From a checkpoint of a small image classifier: arch resnext, activation celu.
Rows from block 4 of a small image classifier, named by matrix and row number. Rows with one number belong to one channel. Each number is 128 + 24 x the weight over its row's rms, rounded and kept within 0 to 255. All counts start at 0.
Before each channel's rows are labels from the 100 images, of 14848, where the channel reaches its highest value: "strongest on" is what is common among them; "peak at" is the part of the image that holds the peak. Only what is clearly more common there than usual is listed. The data: microscope photos of single blood and bone marrow cells.
# convs1: grouped (16 groups) 3x3 conv (model.blocks.4.convs.1.weight, 192x12x3x3, each kernel summed), inputs within the group 0-11
# convs2: expand pointwise conv (model.blocks.4.convs.2.weight, 384x192x1x1, transposed), outputs 0-63

strongest on: cell type: plasma cell
peak at: centre
convs1.183 [134 144 155  78 108 123 102 164 118 138 115 154]
convs2.183 [140 101 119 136 129 130 126 102 150 127 126 126 148 140 121 147 142 126 133 149  97  98 162 130 123 110 136 103 112 135 186 123 152 164 108 116 110 117 152 191  86 192 114 146 150 142 100 172 159 124 172 111 133  91 115 143 137 138 165 124 135 132  98 146]

strongest on: cell type: erythroblast
peak at: centre
convs1.140 [117  90 147 113 117 136 138 141 113 115 118 189]
convs2.140 [123 144 141  89 126 158 118 134 123 155 136 141 127 135 140 107 126  97 115 130  86 130 149 147 150 120  91 135 141 111  86 125 144 108 103 142 122  84 111 152 104 121  94 154 163 108 117 118 135 140  87 152 119 136 143  92 119 169 133 125 148  93  61 103]

strongest on: smear: peripheral blood
peak at: centre
convs1.34 [ 71 135 140 173 144 142 124 121 117 117 103 121]
convs2.34 [144 162 115 106 119 149 146 143 117 128 135 132 110 185 182 134 131 137 147 133 111 116 150 143 111 125 137  97  59  91 101 138 122 132 146 137 115 145 151 174 139 105 117 135 135 116 119 134 149 126 133 103 120 161  97 143 137 169 196 134 113 135 124 134]

strongest on: cell type: promyelocyte
peak at: top centre
convs1.89 [162 124  96  84 117 140 156 101 133 147 133 152]
convs2.89 [126 202 121 134 132  64 120 135 133  77 130 168 105 139 140 121 140  91  82 119  88 129 155 140  95 148 141 122 164 139 119 113  87 157 113  99 139 154 134  99 145 117 149 135 138 116 133 133 128 121 137 158 129 124 144 177 107  48  97 116 114  65 149  92]

strongest on: cell type: promyelocyte
peak at: centre
convs1.24 [ 83 139 160 111 129 122 150 166 131  92 116 124]
convs2.24 [132 125 131 141 135 144 127 167 127 110 146 113  78 127 131 124 132 143 119 143 114 152 147 170 139  90 176 130 140 134  80 129 131 124 134 133 114 103  98  55 142 143 140 122 131 173 119 145 113 144 171 139 126 148 126 119  95 149 135 116 144  70 143 159]

strongest on: cell type: eosinophil
peak at: bottom centre; centre
convs1.129 [ 89  97 146 116 177 125 121 131 132 106 111 156]
convs2.129 [150 156 137 116  78 121 105 153  78 178 149 111 122 187 134 128 150 111 110 115 132 134 147  97 121 145  86 144 113 104 133 127 133 144 126 136 116 129 150 118 115  98  92 145 109 186 108 154 112  97 188 127 135 126 129 105 134 109 145 129 118 169 130 104]

strongest on: cell type: eosinophil
peak at: centre
convs1.120 [151 124 106 174 113 125  96 143 115  95 130 160]
convs2.120 [128 112 136 141 128 122 153 144  98 188 119  94 134  92 174 105 152 106 162 139 143 129 158 137 138 124 119 121 108 142 123 155 128 135 116 122  89 132 106 135 184  98 122 151 142 107 134  97 161 116 130 143 134 150 125 116 144 134 118 138 134 100 100 152]

strongest on: cell type: artefact; cell type: plasma cell
peak at: centre
convs1.92 [128 101 122 183 137 117 126 114 161  88 132 131]
convs2.92 [114 125 130 151 121 120 123 133 129 151 174 129 157 119 111 121 169 117 103 131 175 148 109 140  89 144 119 144 126  96 131 117 172 167 107 127 143 147 130 128  75 133 136 167 123 103 116 194 162 104 174 181 127 132 120 153 142 118 137 133 125 137 151 162]

strongest on: cell type: lymphocyte
peak at: centre
convs1.39 [144  94 163 127 141 113 129 124  89 149 170 115]
convs2.39 [140  81 117 110 141 126 121 144 143 113  87 179 120 115 111 131 125 130 146 132  96 161  98 125 149 112 106 134  82 151 124 136  88  93 136 152 127 113 124 100 137 152 121 162 145 112 138  95  80 122 110 120 133 112 143 112  96 125 113 130 138 145 137 118]

strongest on: cell type: erythroblast
peak at: centre
convs1.164 [160  78 139 112 145 143 141 122 148 147  89 132]
convs2.164 [124 141 134 135 100 154 146 114 147 129 116 180 138  90  99 167 131 148 158 130 125 141 157  84 119 171 149 130 116  97 123 111 121 123 111 158 112 130 102 107 121  97 114 146 113 128 106 129 130 159 119 100 134  78 125 142 130 157  84 131 150 129 141  91]

strongest on: cell type: erythroblast; cell type: plasma cell
peak at: bottom centre; centre
convs1.157 [133 157 152  89 148  98 122 124 163 102 106 113]
convs2.157 [130 128 147 150 102 141 114 121 126 135 123 123 137 138  72 119 143 132 130  94 155 139 156 115 154 103 116 125 137 167 193 115  98  98  94 105 169 146 106 139  98 134 124 144 158 149 142  93 158 154 171 160 117 114 132 124 118 111 182 133 121  99  96 126]

strongest on: cell type: plasma cell
peak at: centre
convs1.88 [124 108 151 150 139 137  98 154 124  74 154 120]
convs2.88 [152 119 137 127 152 117  90 114 120 145  63 106 126 118  92 154 139 164 120 126 101 141 138 150 139 145  90 142 138 163 124 126 136 147 119  32  98  91 131 134 100 154 161 111 122 110 162 100 114 106 161 109 119 158 110 145 134 141 108 131 114 133 125 180]

strongest on: cell type: eosinophil
peak at: centre
convs1.6 [142 100 147 170 129 111 141 123 121  90 147 166]
convs2.6 [115 126 127 141 125 117 147 147 156 169  85 129 126 147 122 115 155 165 132 123 140 106 157 138 123 127 108 138 122  72 149 138 134 129 121 141 132 148 133 122 116 102 120 142 144 165 133 129 138 143 170 128 145 112 117 110 129 125  91 140  98 171  75 137]

strongest on: cell type: lymphocyte
peak at: centre
convs1.13 [148  81 111 128 108 125 158 145 153 135 158 101]
convs2.13 [139 121 132 102 135 124 135  95 133 111 135 128 145  76 128 115 121 146 114  98 132 134  79 117  84 104 110 118 189 128 118 175 130 135  94 120 134 141 135 141 108 131 128 117 155 114 100 150 161  94 122 171 135 136 145 114 138  99 172 122 144 140 126  60]

strongest on: cell type: lymphocyte
peak at: centre
convs1.33 [117 158 124 136 112  89 121  92 121 165 159 109]
convs2.33 [153 171 127 117 118 154 117 104 133 103 172 125 144  47 136 125  99 155 124 132  91 151 115 106 108 131 119 147 179 130 102 122 143  68 135 103 132  95  63  97  99 125 154 131 130 144 135 126 102 145  87 142 126 112 107 107 127 122 116 122 140 131 121 103]

strongest on: cell type: lymphocyte
peak at: centre
convs1.23 [129  75 117 130 130 123 151 151 170 100 112 135]
convs2.23 [121 130 126 121 129 129  94 158 159 138 125 147 136 129 156 146 128 138 107 108 161 117 104 109 125 113 166 120 120 101 132 144 163 137 141 140 155 130 140 140 148 135 100 151 122 131 120 134 159 127 157 160 150 143 110 123 151 137 108 136 105 142 108 133]

strongest on: cell type: segmented neutrophil
peak at: centre
convs1.121 [ 81 108 134 120 112 140 120 145 166 138  98 160]
convs2.121 [150 136 140 112 110 144 104 103 147  73  96 145 131 130 125 123 125 109 119 118 116 105 125 145 143 124 113 154 129 129 122 129  89 106  97 123 144 123 154 139 149  84 137  82 119 110 123 158 166 101 132 107 123 111 130 101 149 184 156 121 131 182 111 116]

strongest on: cell type: artefact
peak at: centre; bottom centre
convs1.178 [139 112 102 108 138 139 180  90 118 160 132 125]
convs2.178 [115 142 124 126 178 127 181 162 177 130  93 103 114 105 123 104 108 132 131 132 185 140 113 150 158 122 137  94 127 124 107  98 152 133 121 151 128 117 164 125 108 145 174  99 145  97 129 115 132 140 113 106 130 100 116 151 162  98  96 142 132 141 153  95]

strongest on: smear: peripheral blood; cell type: lymphocyte
peak at: centre
convs1.14 [161 152 112 139  95 127 116 113 145 103 177 122]
convs2.14 [119 158 115 177 154 146 168  86 150 141 133 148 170 113 117 143 129 123 125 152 102 151 112 138  91 136 135 139  94 137 157 123 136 138 132 145 153 125 133  98 109 115 122  94  81 149 104 103 108 114 130 166 148 147 106 172 122 128 164 158 134 107 168 171]

strongest on: cell type: lymphocyte
peak at: top centre
convs1.21 [121 175 158 134 133 106  87 112 102 126 138 152]
convs2.21 [102 176 134 148 137 130 126 102 155 127  90 107 140 124 106 141 144 159 134 129 112 112 116 110 146 165 154 117  87  82  86 128 100 161 115 117 126 161  99 108 116 136 134 124 138 169 117 120 154 104  86 139 104 146  92 134 123 117  98 121 118 105 146 126]

strongest on: cell type: erythroblast
peak at: top centre
convs1.186 [133 110 135 171 151 157 141 144 111 109  81 121]
convs2.186 [117 121 141 121  98 124 160 177 112 132 113 117  99 140 109 110 122 157 134 139 112 141 104 136 136 119 132 122 152 137 125 152 104 114 112 148 158 122 113 162 124 156 116 130 117 112 122 129 111 105  92  95 130 124 149 149 116 181 172 131 118 120  66 138]

strongest on: smear: peripheral blood
peak at: centre
convs1.173 [112 122 133 133 122 109 148 182 131  76 132 120]
convs2.173 [111 129 120  85 127 121 146 131 128 138 108 150 134  99  96 151 126 181 133 117 117 140 141 155  78 133 117 110 144 115 146 125 129 146 120 126 124 114 131 145 116 138 127 117 114 129 138 114 114 159  87 152 120 130 160 122 129 124 119 125 123  98 140 140]

strongest on: cell type: promyelocyte
peak at: centre
convs1.148 [161 131  93 138 112 142  81 125 135  88 135 140]
convs2.148 [126 110 130 121 108 137 121 121  78 116 145 166 127 162 156 145  93 116  67 114 174  84 138 174  98 137 160 106 112 103 118 131 145 168 114 168  97 134 146  93 165  72  97  96 113 164 140 142  97 169 177 121 131 146 108 139 140  79 109 118 143 148 130 133]

strongest on: cell type: erythroblast
peak at: centre
convs1.174 [121 137 179 117 121 115  94 145 134  79 134 126]
convs2.174 [ 82 147 125 129 118 171 156 163 142 115 128 121 112 147 140 133 192 127 135 143  81 157 122 124 145  59 167 115 149 122  93 103 122 126  91 204 169 124 164 135 144 106 152 164 133  80 141 129 151 118 120 124 129 128 124 121 125 129 125 124 121 145 136 147]

strongest on: cell type: promyelocyte; cell type: plasma cell
peak at: centre; top centre
convs1.97 [124 123 107 177  94 127 145 108  92 124 157 120]
convs2.97 [151 162 118 168 149  96 116 192  99 112 128 107 114 135 132 125 146 149  99 129 132  88 168 127 162 131 159 123 128 159 138 106 125  78 122 119 147 117 160 168  75 149 181 110 143 159 128 169 162 161 102 102 137 145 108 153 131 131 135 135 139 129 176 179]

strongest on: cell type: segmented neutrophil; smear: peripheral blood
peak at: top centre
convs1.147 [139 115 158 114  98  82 126  99 129 141 150  95]
convs2.147 [155 122 134 104  80 108 125 106 136  94 122 131 104 178 148 153 113 146 115 125  85 150 181 118  89 137 145 117 155 149 126 149 153 108 122 115 115 113 180  83 139 110 157 143 128 101 146 155 100  86 102 131 113 162 115 172 158 125  99 106  81 120 156  78]

strongest on: cell type: erythroblast
peak at: centre
convs1.165 [138 110 161 123 108 129 113 108 105 165  91 160]
convs2.165 [146 125 133 143 127 154 117 164 128 138 149 100 123  87 129 138 129 135 157 143 144 115  95  92 133 122 152 173 151  58 103  98 137 151 107 108 148  96  67  88 100 129 130 161 146 137 108 110 125 110 144 105 128 153 120  99 124  99 137 140 127 153  95  95]

strongest on: cell type: erythroblast
peak at: centre
convs1.110 [106 150  92  97  92 133 143 135 143 143 164 109]
convs2.110 [108 134 131 147 126 131 110 146  79 140  90 116 117  88 156 135 147  94 126 144 113 128 122 172 108 104 132 149 132 122 132 129 108 119  89 113 130  99 119 133 145  97 183 117 110  91 124 136 140 121  75 146 139 153 124  92 150 147 143 118 136  80 132  84]

strongest on: cell type: artefact; cell type: eosinophil
peak at: centre
convs1.51 [ 97 143 174 122 119 102 150 167 127 110 145 114]
convs2.51 [134 113 121 100 128 160 122 152 102 104 142 164 107  94 167  97 108 100 102 141 166 120 144 195 159 138 142 116 115 119 146 106 122 163 139 127 120 129 108 113  96 141 111  75 118 156 119 134 162 112 122 146 139 125 119  98  99 116 125 108 129 131  98 150]

strongest on: cell type: eosinophil
peak at: centre
convs1.102 [121 123  89 112 146 126 142 142 176 161 117  98]
convs2.102 [107  95 139 127 141 123 129 133 150 137 109 158 132 148 108 112 155 126 136 135 138 165 149 157  96 159  78 126 126 118 129 103  91 103 122  92 133 171 166 117 140 142 129 161 115 149 132  79 154 131  92 151 125 132  84 137 112 139 141 139 122 132 132 176]

strongest on: cell type: erythroblast
peak at: centre
convs1.136 [135 101 136 158  78 135 151 118 135 138 160 158]
convs2.136 [100 126 113 160  95 150 172 129 112 112 137 124  95  83 175 113 118 142 126 126 120 151 106 121 106 121 105 122 133 126 136 109  82 131 102  84 138 111  89 166  94 117 136 138 119 148 140 159 134 141 111 177 145 124 138 132 127 137 130 114 119 127 136 116]

strongest on: cell type: artefact
peak at: centre
convs1.55 [162 106 152 128 124 146  72 151 131 116 132 106]
convs2.55 [ 96 111 131 105 143 133 119 134  89 130 114 152 146 103 125 130 120 150 148 134 200 134 141 107  88 128 178 118 121 143 127 129 116 110 126 115 154 120 159 175 139 148 145 139 124  92 152 111 117 138 150 155 128 153 147 125 137 151 118 140 127 130 152 149]

strongest on: cell type: erythroblast
peak at: centre
convs1.108 [106 138  93 121 111 161 117 111 134 172 148 157]
convs2.108 [111 120 128  93 163 128 123 118 117  94 117 155 125 120 155 145 127  99 135 134 111 152 177 178 157  95  91 112 142  82 122 147 121 150 156 169 135 134 113 101 166 144 117 180 144 171 131 126 147 161  94 165 127 127 126 161 148 115 136 133 105 153 153 126]

strongest on: cell type: blast
peak at: centre
convs1.4 [ 80 122  92 150 134 143 167 142 152 128 111 124]
convs2.4 [128  83 130 133 117  99  98 115 119 167 131 114 163 127 113 175 153 100 154 124 143 147 158 140 153 103 118 173 148 181 106 102 144 132 119 113 143 120 146 126  92  99 143 127 125 116 156 145  99 147 142  79 126 155 201 149 153  71 101 116 137 106 141 159]

strongest on: cell type: plasma cell
peak at: centre
convs1.64 [108 153 120 163 103 127 103 173 145 115 144 102]
convs2.64 [177  91 128 104 121 151 117  71 152 152  89 106 147  65 135 119 169 150 120 123  93 131 124 141 154 131 187 109 144 119 109  82 130  99 144 113 140 123  96 100 138 130 112 156 148 133 125 136 160  83 125 111 129 118 152 135 153 151  91 135 174 110 152 148]

strongest on: cell type: segmented neutrophil; smear: peripheral blood
peak at: centre
convs1.68 [135 106 144 160  91 123 103 167 121 145  99 109]
convs2.68 [115 152 123 148 100  93 129  91 116 159 136  99 120 107 136 144 133  95 100 157  93 108  81 143 109 124 136 122 199 163 126 137 120 133 146 126 134 136 153 130 146 138 103 176 107 125 135 128 118  98 120 142 132 119 105 150 147 181 132 130 131 120 135 121]

strongest on: cell type: promyelocyte
peak at: bottom right
convs1.101 [126 142 153 128 127 115 149 109 147  61 130 111]
convs2.101 [149 148 116 134 114 143 155 106 133 118 159 143 120 160 131 182 130 137 134 115 185 151 124 149 130 172 105 129 145 139  93 109 174 152 138 138 170 113 163  91 143 160 157  85 154 121 157 108  98 123 157 106 146 125 118 127 108 121 124 133 131 158 102  96]

strongest on: cell type: erythroblast
peak at: centre
convs1.116 [111 152 155  80 120 134 117 114 137 162 163 118]
convs2.116 [130 115 115 139 139 151  85 142 113  95 124 148 123 115 121 109 170 150 128 111 165  97 144 152 127 117 139 117  93 138 111 142 170 134 132  99 131 134 174  90 136 105 179 113 136 109 124  87 142 155  73 169 128 108  93 117 131 140  86 150 140 149 141  89]

strongest on: smear: peripheral blood; cell type: myeloblast; cell type: promyelocyte
peak at: centre
convs1.27 [123  81 147 115 134 133  91 173 148 144 124 127]
convs2.27 [142 139 125 138 149 164 120 117 155 118 143 168 125 171 140 146 116 143 118 108  97 148 116 141 134 143 139 107 161 131 122 134 138 186 215 108 179 109 103 132 143 140 153 161 106  93 105 109 104 123 130 133 123  97 153 134 120 140 122 107 115 127 104 145]

strongest on: cell type: erythroblast
peak at: centre
convs1.113 [ 82 116 124 143 112 129 158 133 123 100 177 125]
convs2.113 [109 169 152 114 133 104 104 138  88 130 105 119 146 131 125 139 128 132  99 143 127 121 107 136 117 112 115 138 136 144 179 162 104  98 175 127 121  78 140 107 118 163 175 108  85  76 104 129 152 152 129 149 131 134 148 119 169 148 131 130 127 136 147 129]

strongest on: smear: peripheral blood; cell type: lymphocyte; cell type: myeloblast
peak at: centre
convs1.19 [140 160 133 126 179 149 123 129 129  83 118 106]
convs2.19 [118 155 126 127 158 132 126 113 147 141 129 112 112 133 128  97 100 151 149 126  80 119 125 149 102 103 124 101 111 155 154 123 208  92 127 150 119 112 124 144 126 127 154 107  94 153 157 147 146  89  97 143 146 153 142 128 145 133 167 132 109  86 156 168]