config = dict(
    dataset='microscope photos of single blood and bone marrow cells',
    train_examples=194171,
    crop_scale_min=1,
    horizontal_flip=True,
    arch='resnext',
    activation='celu',
    depths=[3, 3, 3],
    avg_pool_shortcut=True,
    widths=[192, 384, 768],
    loss='cross_entropy',
    optimizer='muon',
    muon_scale='match_rms_adamw',
    nesterov=True,
    orthogonalizer='polar_express',
    epochs=36.2,
)
Rows from block 4 of a small image classifier, named by matrix and row number. Rows with one number belong to one channel. Each number is 128 + 32 x the weight over its row's rms, rounded and kept within 0 to 255. All counts start at 0. Numbers have three digits each.
After each channel's rows are labels from the 100 images, of 14848, where the channel reaches its highest value: "responds to" is what is common among them. Only what is clearly more common there than usual is listed. The data: microscope photos of single blood and bone marrow cells. In brackets: how many of the 100, against the usual share in percent.
# convs1: grouped (16 groups) 3x3 conv (model.blocks.4.convs.1.weight, 192x12x3x3, each kernel summed), inputs within the group 0-11
# convs2: expand pointwise conv (model.blocks.4.convs.2.weight, 384x192x1x1, transposed), outputs 0-63

convs1.152:077101110124122146121074097192117144
convs2.152:124151141114114132095133119109150090111130177109128131169143125112134092112135067136156147162155109121174136123101076133098094158112133130149129062141092099104123145123095067133113121081087172
responds to: cell type: promyelocyte (44 vs 6.4)

convs1.179:138084107075154167138117131148186100
convs2.179:101110144173143138198055156123073093143154087115125170100116163140139101161105109090092141132112155112157126105122156076109090144055146068189177146181125188148083133106122088136139141112116172
responds to: cell type: artefact (27 vs 9.8)

convs1.105:140148180141086145105126152115176071
convs2.105:116107125171147119138149143138164148134057114111142142095149121137096137096207081136083118173141113147127130182168097176086117105086101137125151107159147098121147172153175109117111134080133101
responds to: cell type: plasma cell (27 vs 3.6); cell type: promyelocyte (25 vs 6.4)

convs1.99:146153197124107107137131108101172079
convs2.99:203087138181107128129098093179093128148128078141123162121135103114102194110101121136158169108156207165147098097128128109094086108108129144104102107120166152114098126207119125096128143159170138
responds to: cell type: plasma cell (28 vs 3.6); cell type: promyelocyte (28 vs 6.4)

convs1.137:096130110153142125174187109187125102
convs2.137:180092139153089134083067178123084132092099093144141094113142129140136116081154156084118122133172118103115123102145095142120127180159155114173171131158139138149130144138098102151115163155136154
responds to: cell type: plasma cell (26 vs 3.6)

convs1.35:107148094068126098189165118107129117
convs2.35:118111100111178143121164112125092085086114127147011087163139138127164131130154067106135149175108136114090183088142164141124101117176137122105080159122127134121129151124136179148114102158134134
responds to: cell type: promyelocyte (26 vs 6.4)

convs1.128:063130138152085117103149190145127142
convs2.128:096095117112162139168079104079137104167167141143107072129141086067103171122134148124107123114112204142136138154133153154089148136152166154105184112140174153141152093161120159145119146167162133
responds to: cell type: segmented neutrophil (41 vs 20)

convs1.15:131135091142059130136101128092168175
convs2.15:124144145093143115157152077154107115157139138121147089143169206088169116173168159072167172128099113077144139085070148134097113139108133123124089138130165125138090127120157130096145121159121086
responds to: cell type: erythroblast (32 vs 14.3)

convs1.12:151174114155071138147132120190110102
convs2.12:132200134172123134142109107085136146134150158149135147110119150138161092132085110150101102169112114070163163136135149193141139183167120134119184131088113167132124153036137177152126102134110132
responds to: cell type: erythroblast (32 vs 14.3)

convs1.142:161180132129071169142109130136124074
convs2.142:127216143122138140119088147151155179099061106132067142117135141149147084169150134139150177109124187136129145175147112136126189131105157114154205116158140124141109084060097096176132132172140175
responds to: cell type: promyelocyte (25 vs 6.4)

convs1.162:172114169095142134154138082066109130
convs2.162:149177119091110184107144141118071129155191113131188128136114140073114094165114124105090142075097111124103141147110153102179124136116159117165093139071082073130116133191131087161119129100163154
responds to: cell type: erythroblast (42 vs 14.3)

convs1.104:109114221116108108143135126093105123
convs2.104:133119117161148131145103093169101149137083142124168088128135121118111142145148120153103135202082106161088090082147131172087144144149183137157093108158097114131137155121120151206113098155149161
responds to: cell type: promyelocyte (31 vs 6.4)

convs1.161:151091139106152068119167170085143142
convs2.161:185109154120123147137105100129121119146115143147179081094112166167138159118091105191152093133106099159147180118143096126187124117130070154131119114116120182148149135146159158049130124075071102
responds to: cell type: plasma cell (25 vs 3.6)

convs1.190:122106126068110136111167147148090189
convs2.190:146154111149169095174137132150165141110119145122090144105128125086126133128132124084124123100145142110136123162127152085158125094171109119138106129142202176104107149120143139141160139063126119
responds to: cell type: erythroblast (33 vs 14.3)

convs1.127:140099072165142131145125074177133157
convs2.127:144162128116135162168169145105141127137160081113108200121119121136150113196126114110127119084137140138077178114120117135082133150113113112089166165137152063114160113122098119156110143180111133
responds to: cell type: promyelocyte (44 vs 6.4)

convs1.185:123164120087093159091094149179166131
convs2.185:153103115133136157151143169076115050121071115098123126099105056122069130116126168098111081090122102110126151152113162084169102114160114158125100145165110088145114137113162057165117130138086223
responds to: cell type: plasma cell (26 vs 3.6)

convs1.93:150139109079106133151204139128114085
convs2.93:129085087112117150140137068180087136144144093110165144137121099155134059110145173092123098148132143150162143169138136054145100104154154103103123106070054099123103131129127170112104128095150138
responds to: cell type: promyelocyte (58 vs 6.4)

convs1.115:158098083109147159076159165099153142
convs2.115:162151150103151112189120111168165090184115145142107104139150158096173152134113091182143159091133091065094135147128040116153159056102122164115153125121104152104165146101113141188092089118109145
responds to: cell type: erythroblast (37 vs 14.3)

convs1.119:109137124158161135135089143120189063
convs2.119:184085126143134096086157051167129089127131139079137122147136146145120110169131151091131123150176138123136146177139122089146172129116126197134130144189140127141078169158164163078142111139131175
responds to: cell type: erythroblast (75 vs 14.3)

convs1.37:152098136156159100176068106170123118
convs2.37:134158123117081100103176090122067147141135079134187113150106099133128088124100136125126115170126161131164110126120151118180153153190087096097138118085074160127125155067117191149139109065172157
responds to: cell type: erythroblast (51 vs 14.3)

convs1.149:125142134107108105155071137160195095
convs2.149:103097150108118124197125162114112092178173074131056108103147149101126094147114144064139097091148117100152176155153178143106198072098115163130062097127136164145106163123162163167119114148174143
responds to: cell type: segmented neutrophil (82 vs 20); smear: peripheral blood (54 vs 16.2)

convs1.156:132082130151090138114163195172120113
convs2.156:123132137142109141115123078141029106127076144062140155101126166114090064106127171148152100129103139153111126116122139100078039144181162077134162053106159087134108137114109125067131136158128107
responds to: cell type: erythroblast (55 vs 14.3)

convs1.56:157074137119160161124118050136131133
convs2.56:133112147129167073151107168087153133110148109117102147132118104131146163094122124164071095186177157110096129073139106145136090093096132104189091151139132139113139125117115117161130130113164057
responds to: cell type: erythroblast (42 vs 14.3)

convs1.58:144127160148167095095183113147077101
convs2.58:093149134114122117131147107125065137109055144097105115117109149131144138101169083086160091187125154065106158126174157130110175189119109064155141118096133143126145096153142140156097118124108125
responds to: cell type: artefact (40 vs 9.8)

convs1.80:053145184113112108126117118167151133
convs2.80:141045141143179154110157149174168137135159158086170169151119127185113187099131116191118135130124133142141118149150144107146105078132114077083123118064146121122109079108115141161129139157109101
responds to: cell type: promyelocyte (41 vs 6.4)

convs1.135:115054116156088158156120143136169149
convs2.135:072141114127175130140081164146119114128145146113171180138136062111119148123117117145148246134119084175070150139101150110135170098107135174116073095150159084120105106126141130118132125102138185
responds to: cell type: erythroblast (62 vs 14.3)

convs1.123:084066119147155133150183161136107143
convs2.123:166081108092133113168025099148081157112141139135167094108144183105133120137119072125128122165132158137195117120127114115152132177118142132072162156096135169130109110122153146091105113168128167
responds to: cell type: segmented neutrophil (45 vs 20); cell type: eosinophil (31 vs 4.2)

convs1.163:158124190140119101113075081149106148
convs2.163:151117128131148094192104089167151095166174095159159144158123104095101120204141151139146128133081042137120075151151170077135138128137123077102129100106154086127147106098112122112125097128145056
responds to: cell type: erythroblast (42 vs 14.3)

convs1.48:163083172174156136069120105126136125
convs2.48:117098102144124140113121152091112112159083129052084065117108076164128185093175196159119133103150103136173189111125103096166115163090124198144137165107142153108097139167096102153123136103076162
responds to: cell type: artefact (65 vs 9.8)

convs1.155:152159104111182084141120067140158138
convs2.155:094202118092124147120099149158143196114081107111139183154087141098141098122136069105090173109105162179159186148127144144139144185179138095146129162110215159131100167174127137168149142152175146
responds to: cell type: promyelocyte (29 vs 6.4)

convs1.31:174168113137086113113157080119102174
convs2.31:111065145077130171058110132109067127106090143115120084117105099154129076157114076155088080119128108151164153081169117117118116061124171145122156149161100137112160107152066104100131165148100100
responds to: cell type: erythroblast (37 vs 14.3)

convs1.95:135083124121166124097151142068139186
convs2.95:131185136152163148128120231090082148145140110123127140132134098125162158125091141083093100120082191167074138073153182146126150120078144137112103078107102108127122128081163163127148127169093143
responds to: cell type: segmented neutrophil (41 vs 20)

convs1.176:174071124095113107145123107121155188
convs2.176:137101127102136118130148119064159129086149131144093160133130120211162112130108225126109161084128118166138156113152202151152187084142106124154114103104178132130133139176113152147117128075180153
responds to: cell type: artefact (44 vs 9.8)

convs1.187:126130078177163124120190137116163100
convs2.187:131116105109137056163115150093164147115081059119046116173161139121154077132113200107183113131156119063141139125094121119176143137155147064154223171108125151122136128094114103082124105130103152
responds to: cell type: plasma cell (31 vs 3.6)

convs1.180:094092133110100094169166167173124156
convs2.180:089168131122168017100148096071119173131053114130105150160145049129116138137106119104107183146089101141101113083110060117167147106128127092144163150096118097096150108124128094215133146057117140
responds to: cell type: erythroblast (37 vs 14.3)

convs1.189:081092151140146089167084172124099137
convs2.189:155097110140128114125160098112071130148111131126071118086088131108133144060105027101138139097179099125144105078122174124094141172093078152128124149167117065136188109080091106200128156087139105
responds to: cell type: erythroblast (55 vs 14.3)

convs1.114:130140146054187156102110156121140115
convs2.114:124171133129072087141117091091109187155061151152130122111113162101126130179084111165126135146107182039121081122144105131084059091115150158101125136147115168110115107113142104127113106113122075
responds to: cell type: erythroblast (67 vs 14.3)

convs1.60:128094151143082111134154189071110131
convs2.60:165120123178046175082106182179176120131132158130097139176148076116059180147193095137137115122149113162188123127148146082139094130134118155127130177141149136135095114104148157167147143121072163
responds to: cell type: promyelocyte (30 vs 6.4)

convs1.87:150117053089144162153162108140150110
convs2.87:144150131183125099119145142163063174120114162123191159114146140124093115163180172073144130135169112159083090112125095140059176176115113110131127117150115106109134123133102135111105108147159134
responds to: cell type: promyelocyte (68 vs 6.4)

convs1.40:129202116147096162080135086133125135
convs2.40:154142118120213108129131139063193091105128083122125139109133144129141102112127129136104146052123072138127155150105180108128042093080109151105121106145163106138077133167046065145115119105169166
responds to: cell type: plasma cell (26 vs 3.6)

convs1.83:089171088100114129085123098124118186
convs2.83:123133141158123099126130130102103138148158145141131107122146138116157168146152106175147118181126117081084087174113116109146075106124127128117150075100181105113126106106076142179102107130110164
responds to: cell type: promyelocyte (40 vs 6.4)

convs1.0:154145122094080111105137206129112103
convs2.0:135173112126061155113105125157111187161145120154155123126133136086108124159117175143117149115116148175118093101117108052173166188161135110079145135118134114131139140088131140137096143200115160
responds to: cell type: erythroblast (35 vs 14.3)

convs1.98:115130213166129148172132101125123112
convs2.98:132158124076177115135105153111146120104104172190071147109114170159123117111127086102099131211112136128072124124097103153084174137153168206100137091162067151140143138121193125146100128120116149
responds to: cell type: plasma cell (33 vs 3.6)

convs1.11:131118172080119154173119146139121061
convs2.11:126157129175129168117122129122062129149144113115156107092114117111145153128115132107125143202127129132126122174162079144115146147152121128143176131150147140104133114118124106159129124072135139
responds to: cell type: segmented neutrophil (49 vs 20)

convs1.91:168093070139164085139159160104127140
convs2.91:130134133168135138169124139159169157169163173144105158167132128176104154084127188158136103139099102122130137140137084106118140099104120124186134104188086096135114117158100125140134138110185124
responds to: cell type: promyelocyte (29 vs 6.4)

convs1.71:101161137107180139119151099126142054
convs2.71:149120165144128137088119058143109071135117050119132182161142165118091118107118134148163181177096136152118135116128112067138124137145092139141148113119098163120119129170141129109132134149139075
responds to: cell type: segmented neutrophil (46 vs 20)

convs1.146:101127135125154118136112157100207077
convs2.146:181148123058090146101091131188079165162117167100129090077099168093120104129112125204106141165126107181121119108130119140184125116151113082166124125128157119142147190144115190089133137151091161
responds to: cell type: segmented neutrophil (78 vs 20); smear: peripheral blood (35 vs 16.2)

convs1.141:149170192130165104085118086124145141
convs2.141:158131127116116087135108111063072116130138158117120118115134109158141042107154068093171059113104118098145116101156136123171180160083089160115097160112083093113135143190109125066139105146108123
responds to: cell type: erythroblast (51 vs 14.3)

convs1.188:121127103084115102093191133158141178
convs2.188:114145134128147110147167171117214120130113109090120140099118131120108112144092164132143114097118146139136128122161094152134143104141159115140125114176145114115114103182137114179096144166121154
responds to: cell type: erythroblast (47 vs 14.3); cell type: plasma cell (30 vs 3.6)

convs1.191:096118130097114088213136118137103113
convs2.191:065146124117131158167156106114150117145102145132163069109122093149125153125080164063117131170162095125114115135149094136179178148150142150117146132150107084122136117083151112159138103140117252
responds to: cell type: erythroblast (38 vs 14.3); cell type: plasma cell (28 vs 3.6)

convs1.84:148101082123161075137119159108178160
convs2.84:111158140181147196210122110166136108148087192129137153141161092166067173113230105136109098106133089118115123094104147155052131115158132152106099081143160181146148147124128130107139145170125108
responds to: cell type: segmented neutrophil (53 vs 20); smear: peripheral blood (43 vs 16.2)

convs1.169:145097150178136103118094099147069165
convs2.169:098094129180149113150145168090132163107087126171082167133146083082145140099178080103154135126155127159153084108166065151106111139114138176119147124142102112142130139170110126076138130122165116
responds to: cell type: erythroblast (32 vs 14.3)

convs1.160:144082111135090155146112206105137143
convs2.160:138136147137136145114164191106105140160154067157145063180116136143118063077162106102147074160110112090146119178093095081158108144160116138077179109110154150127140137144122065133131131119135090
responds to: cell type: segmented neutrophil (45 vs 20)

convs1.82:155089099164187140079093121107138119
convs2.82:126173135073148095194118113112112078170127150176125162132143101152123156083108094131116142110177157114098157115005111170102213175120137124099137156151123073135147119110075105137118133075146111
responds to: cell type: erythroblast (33 vs 14.3)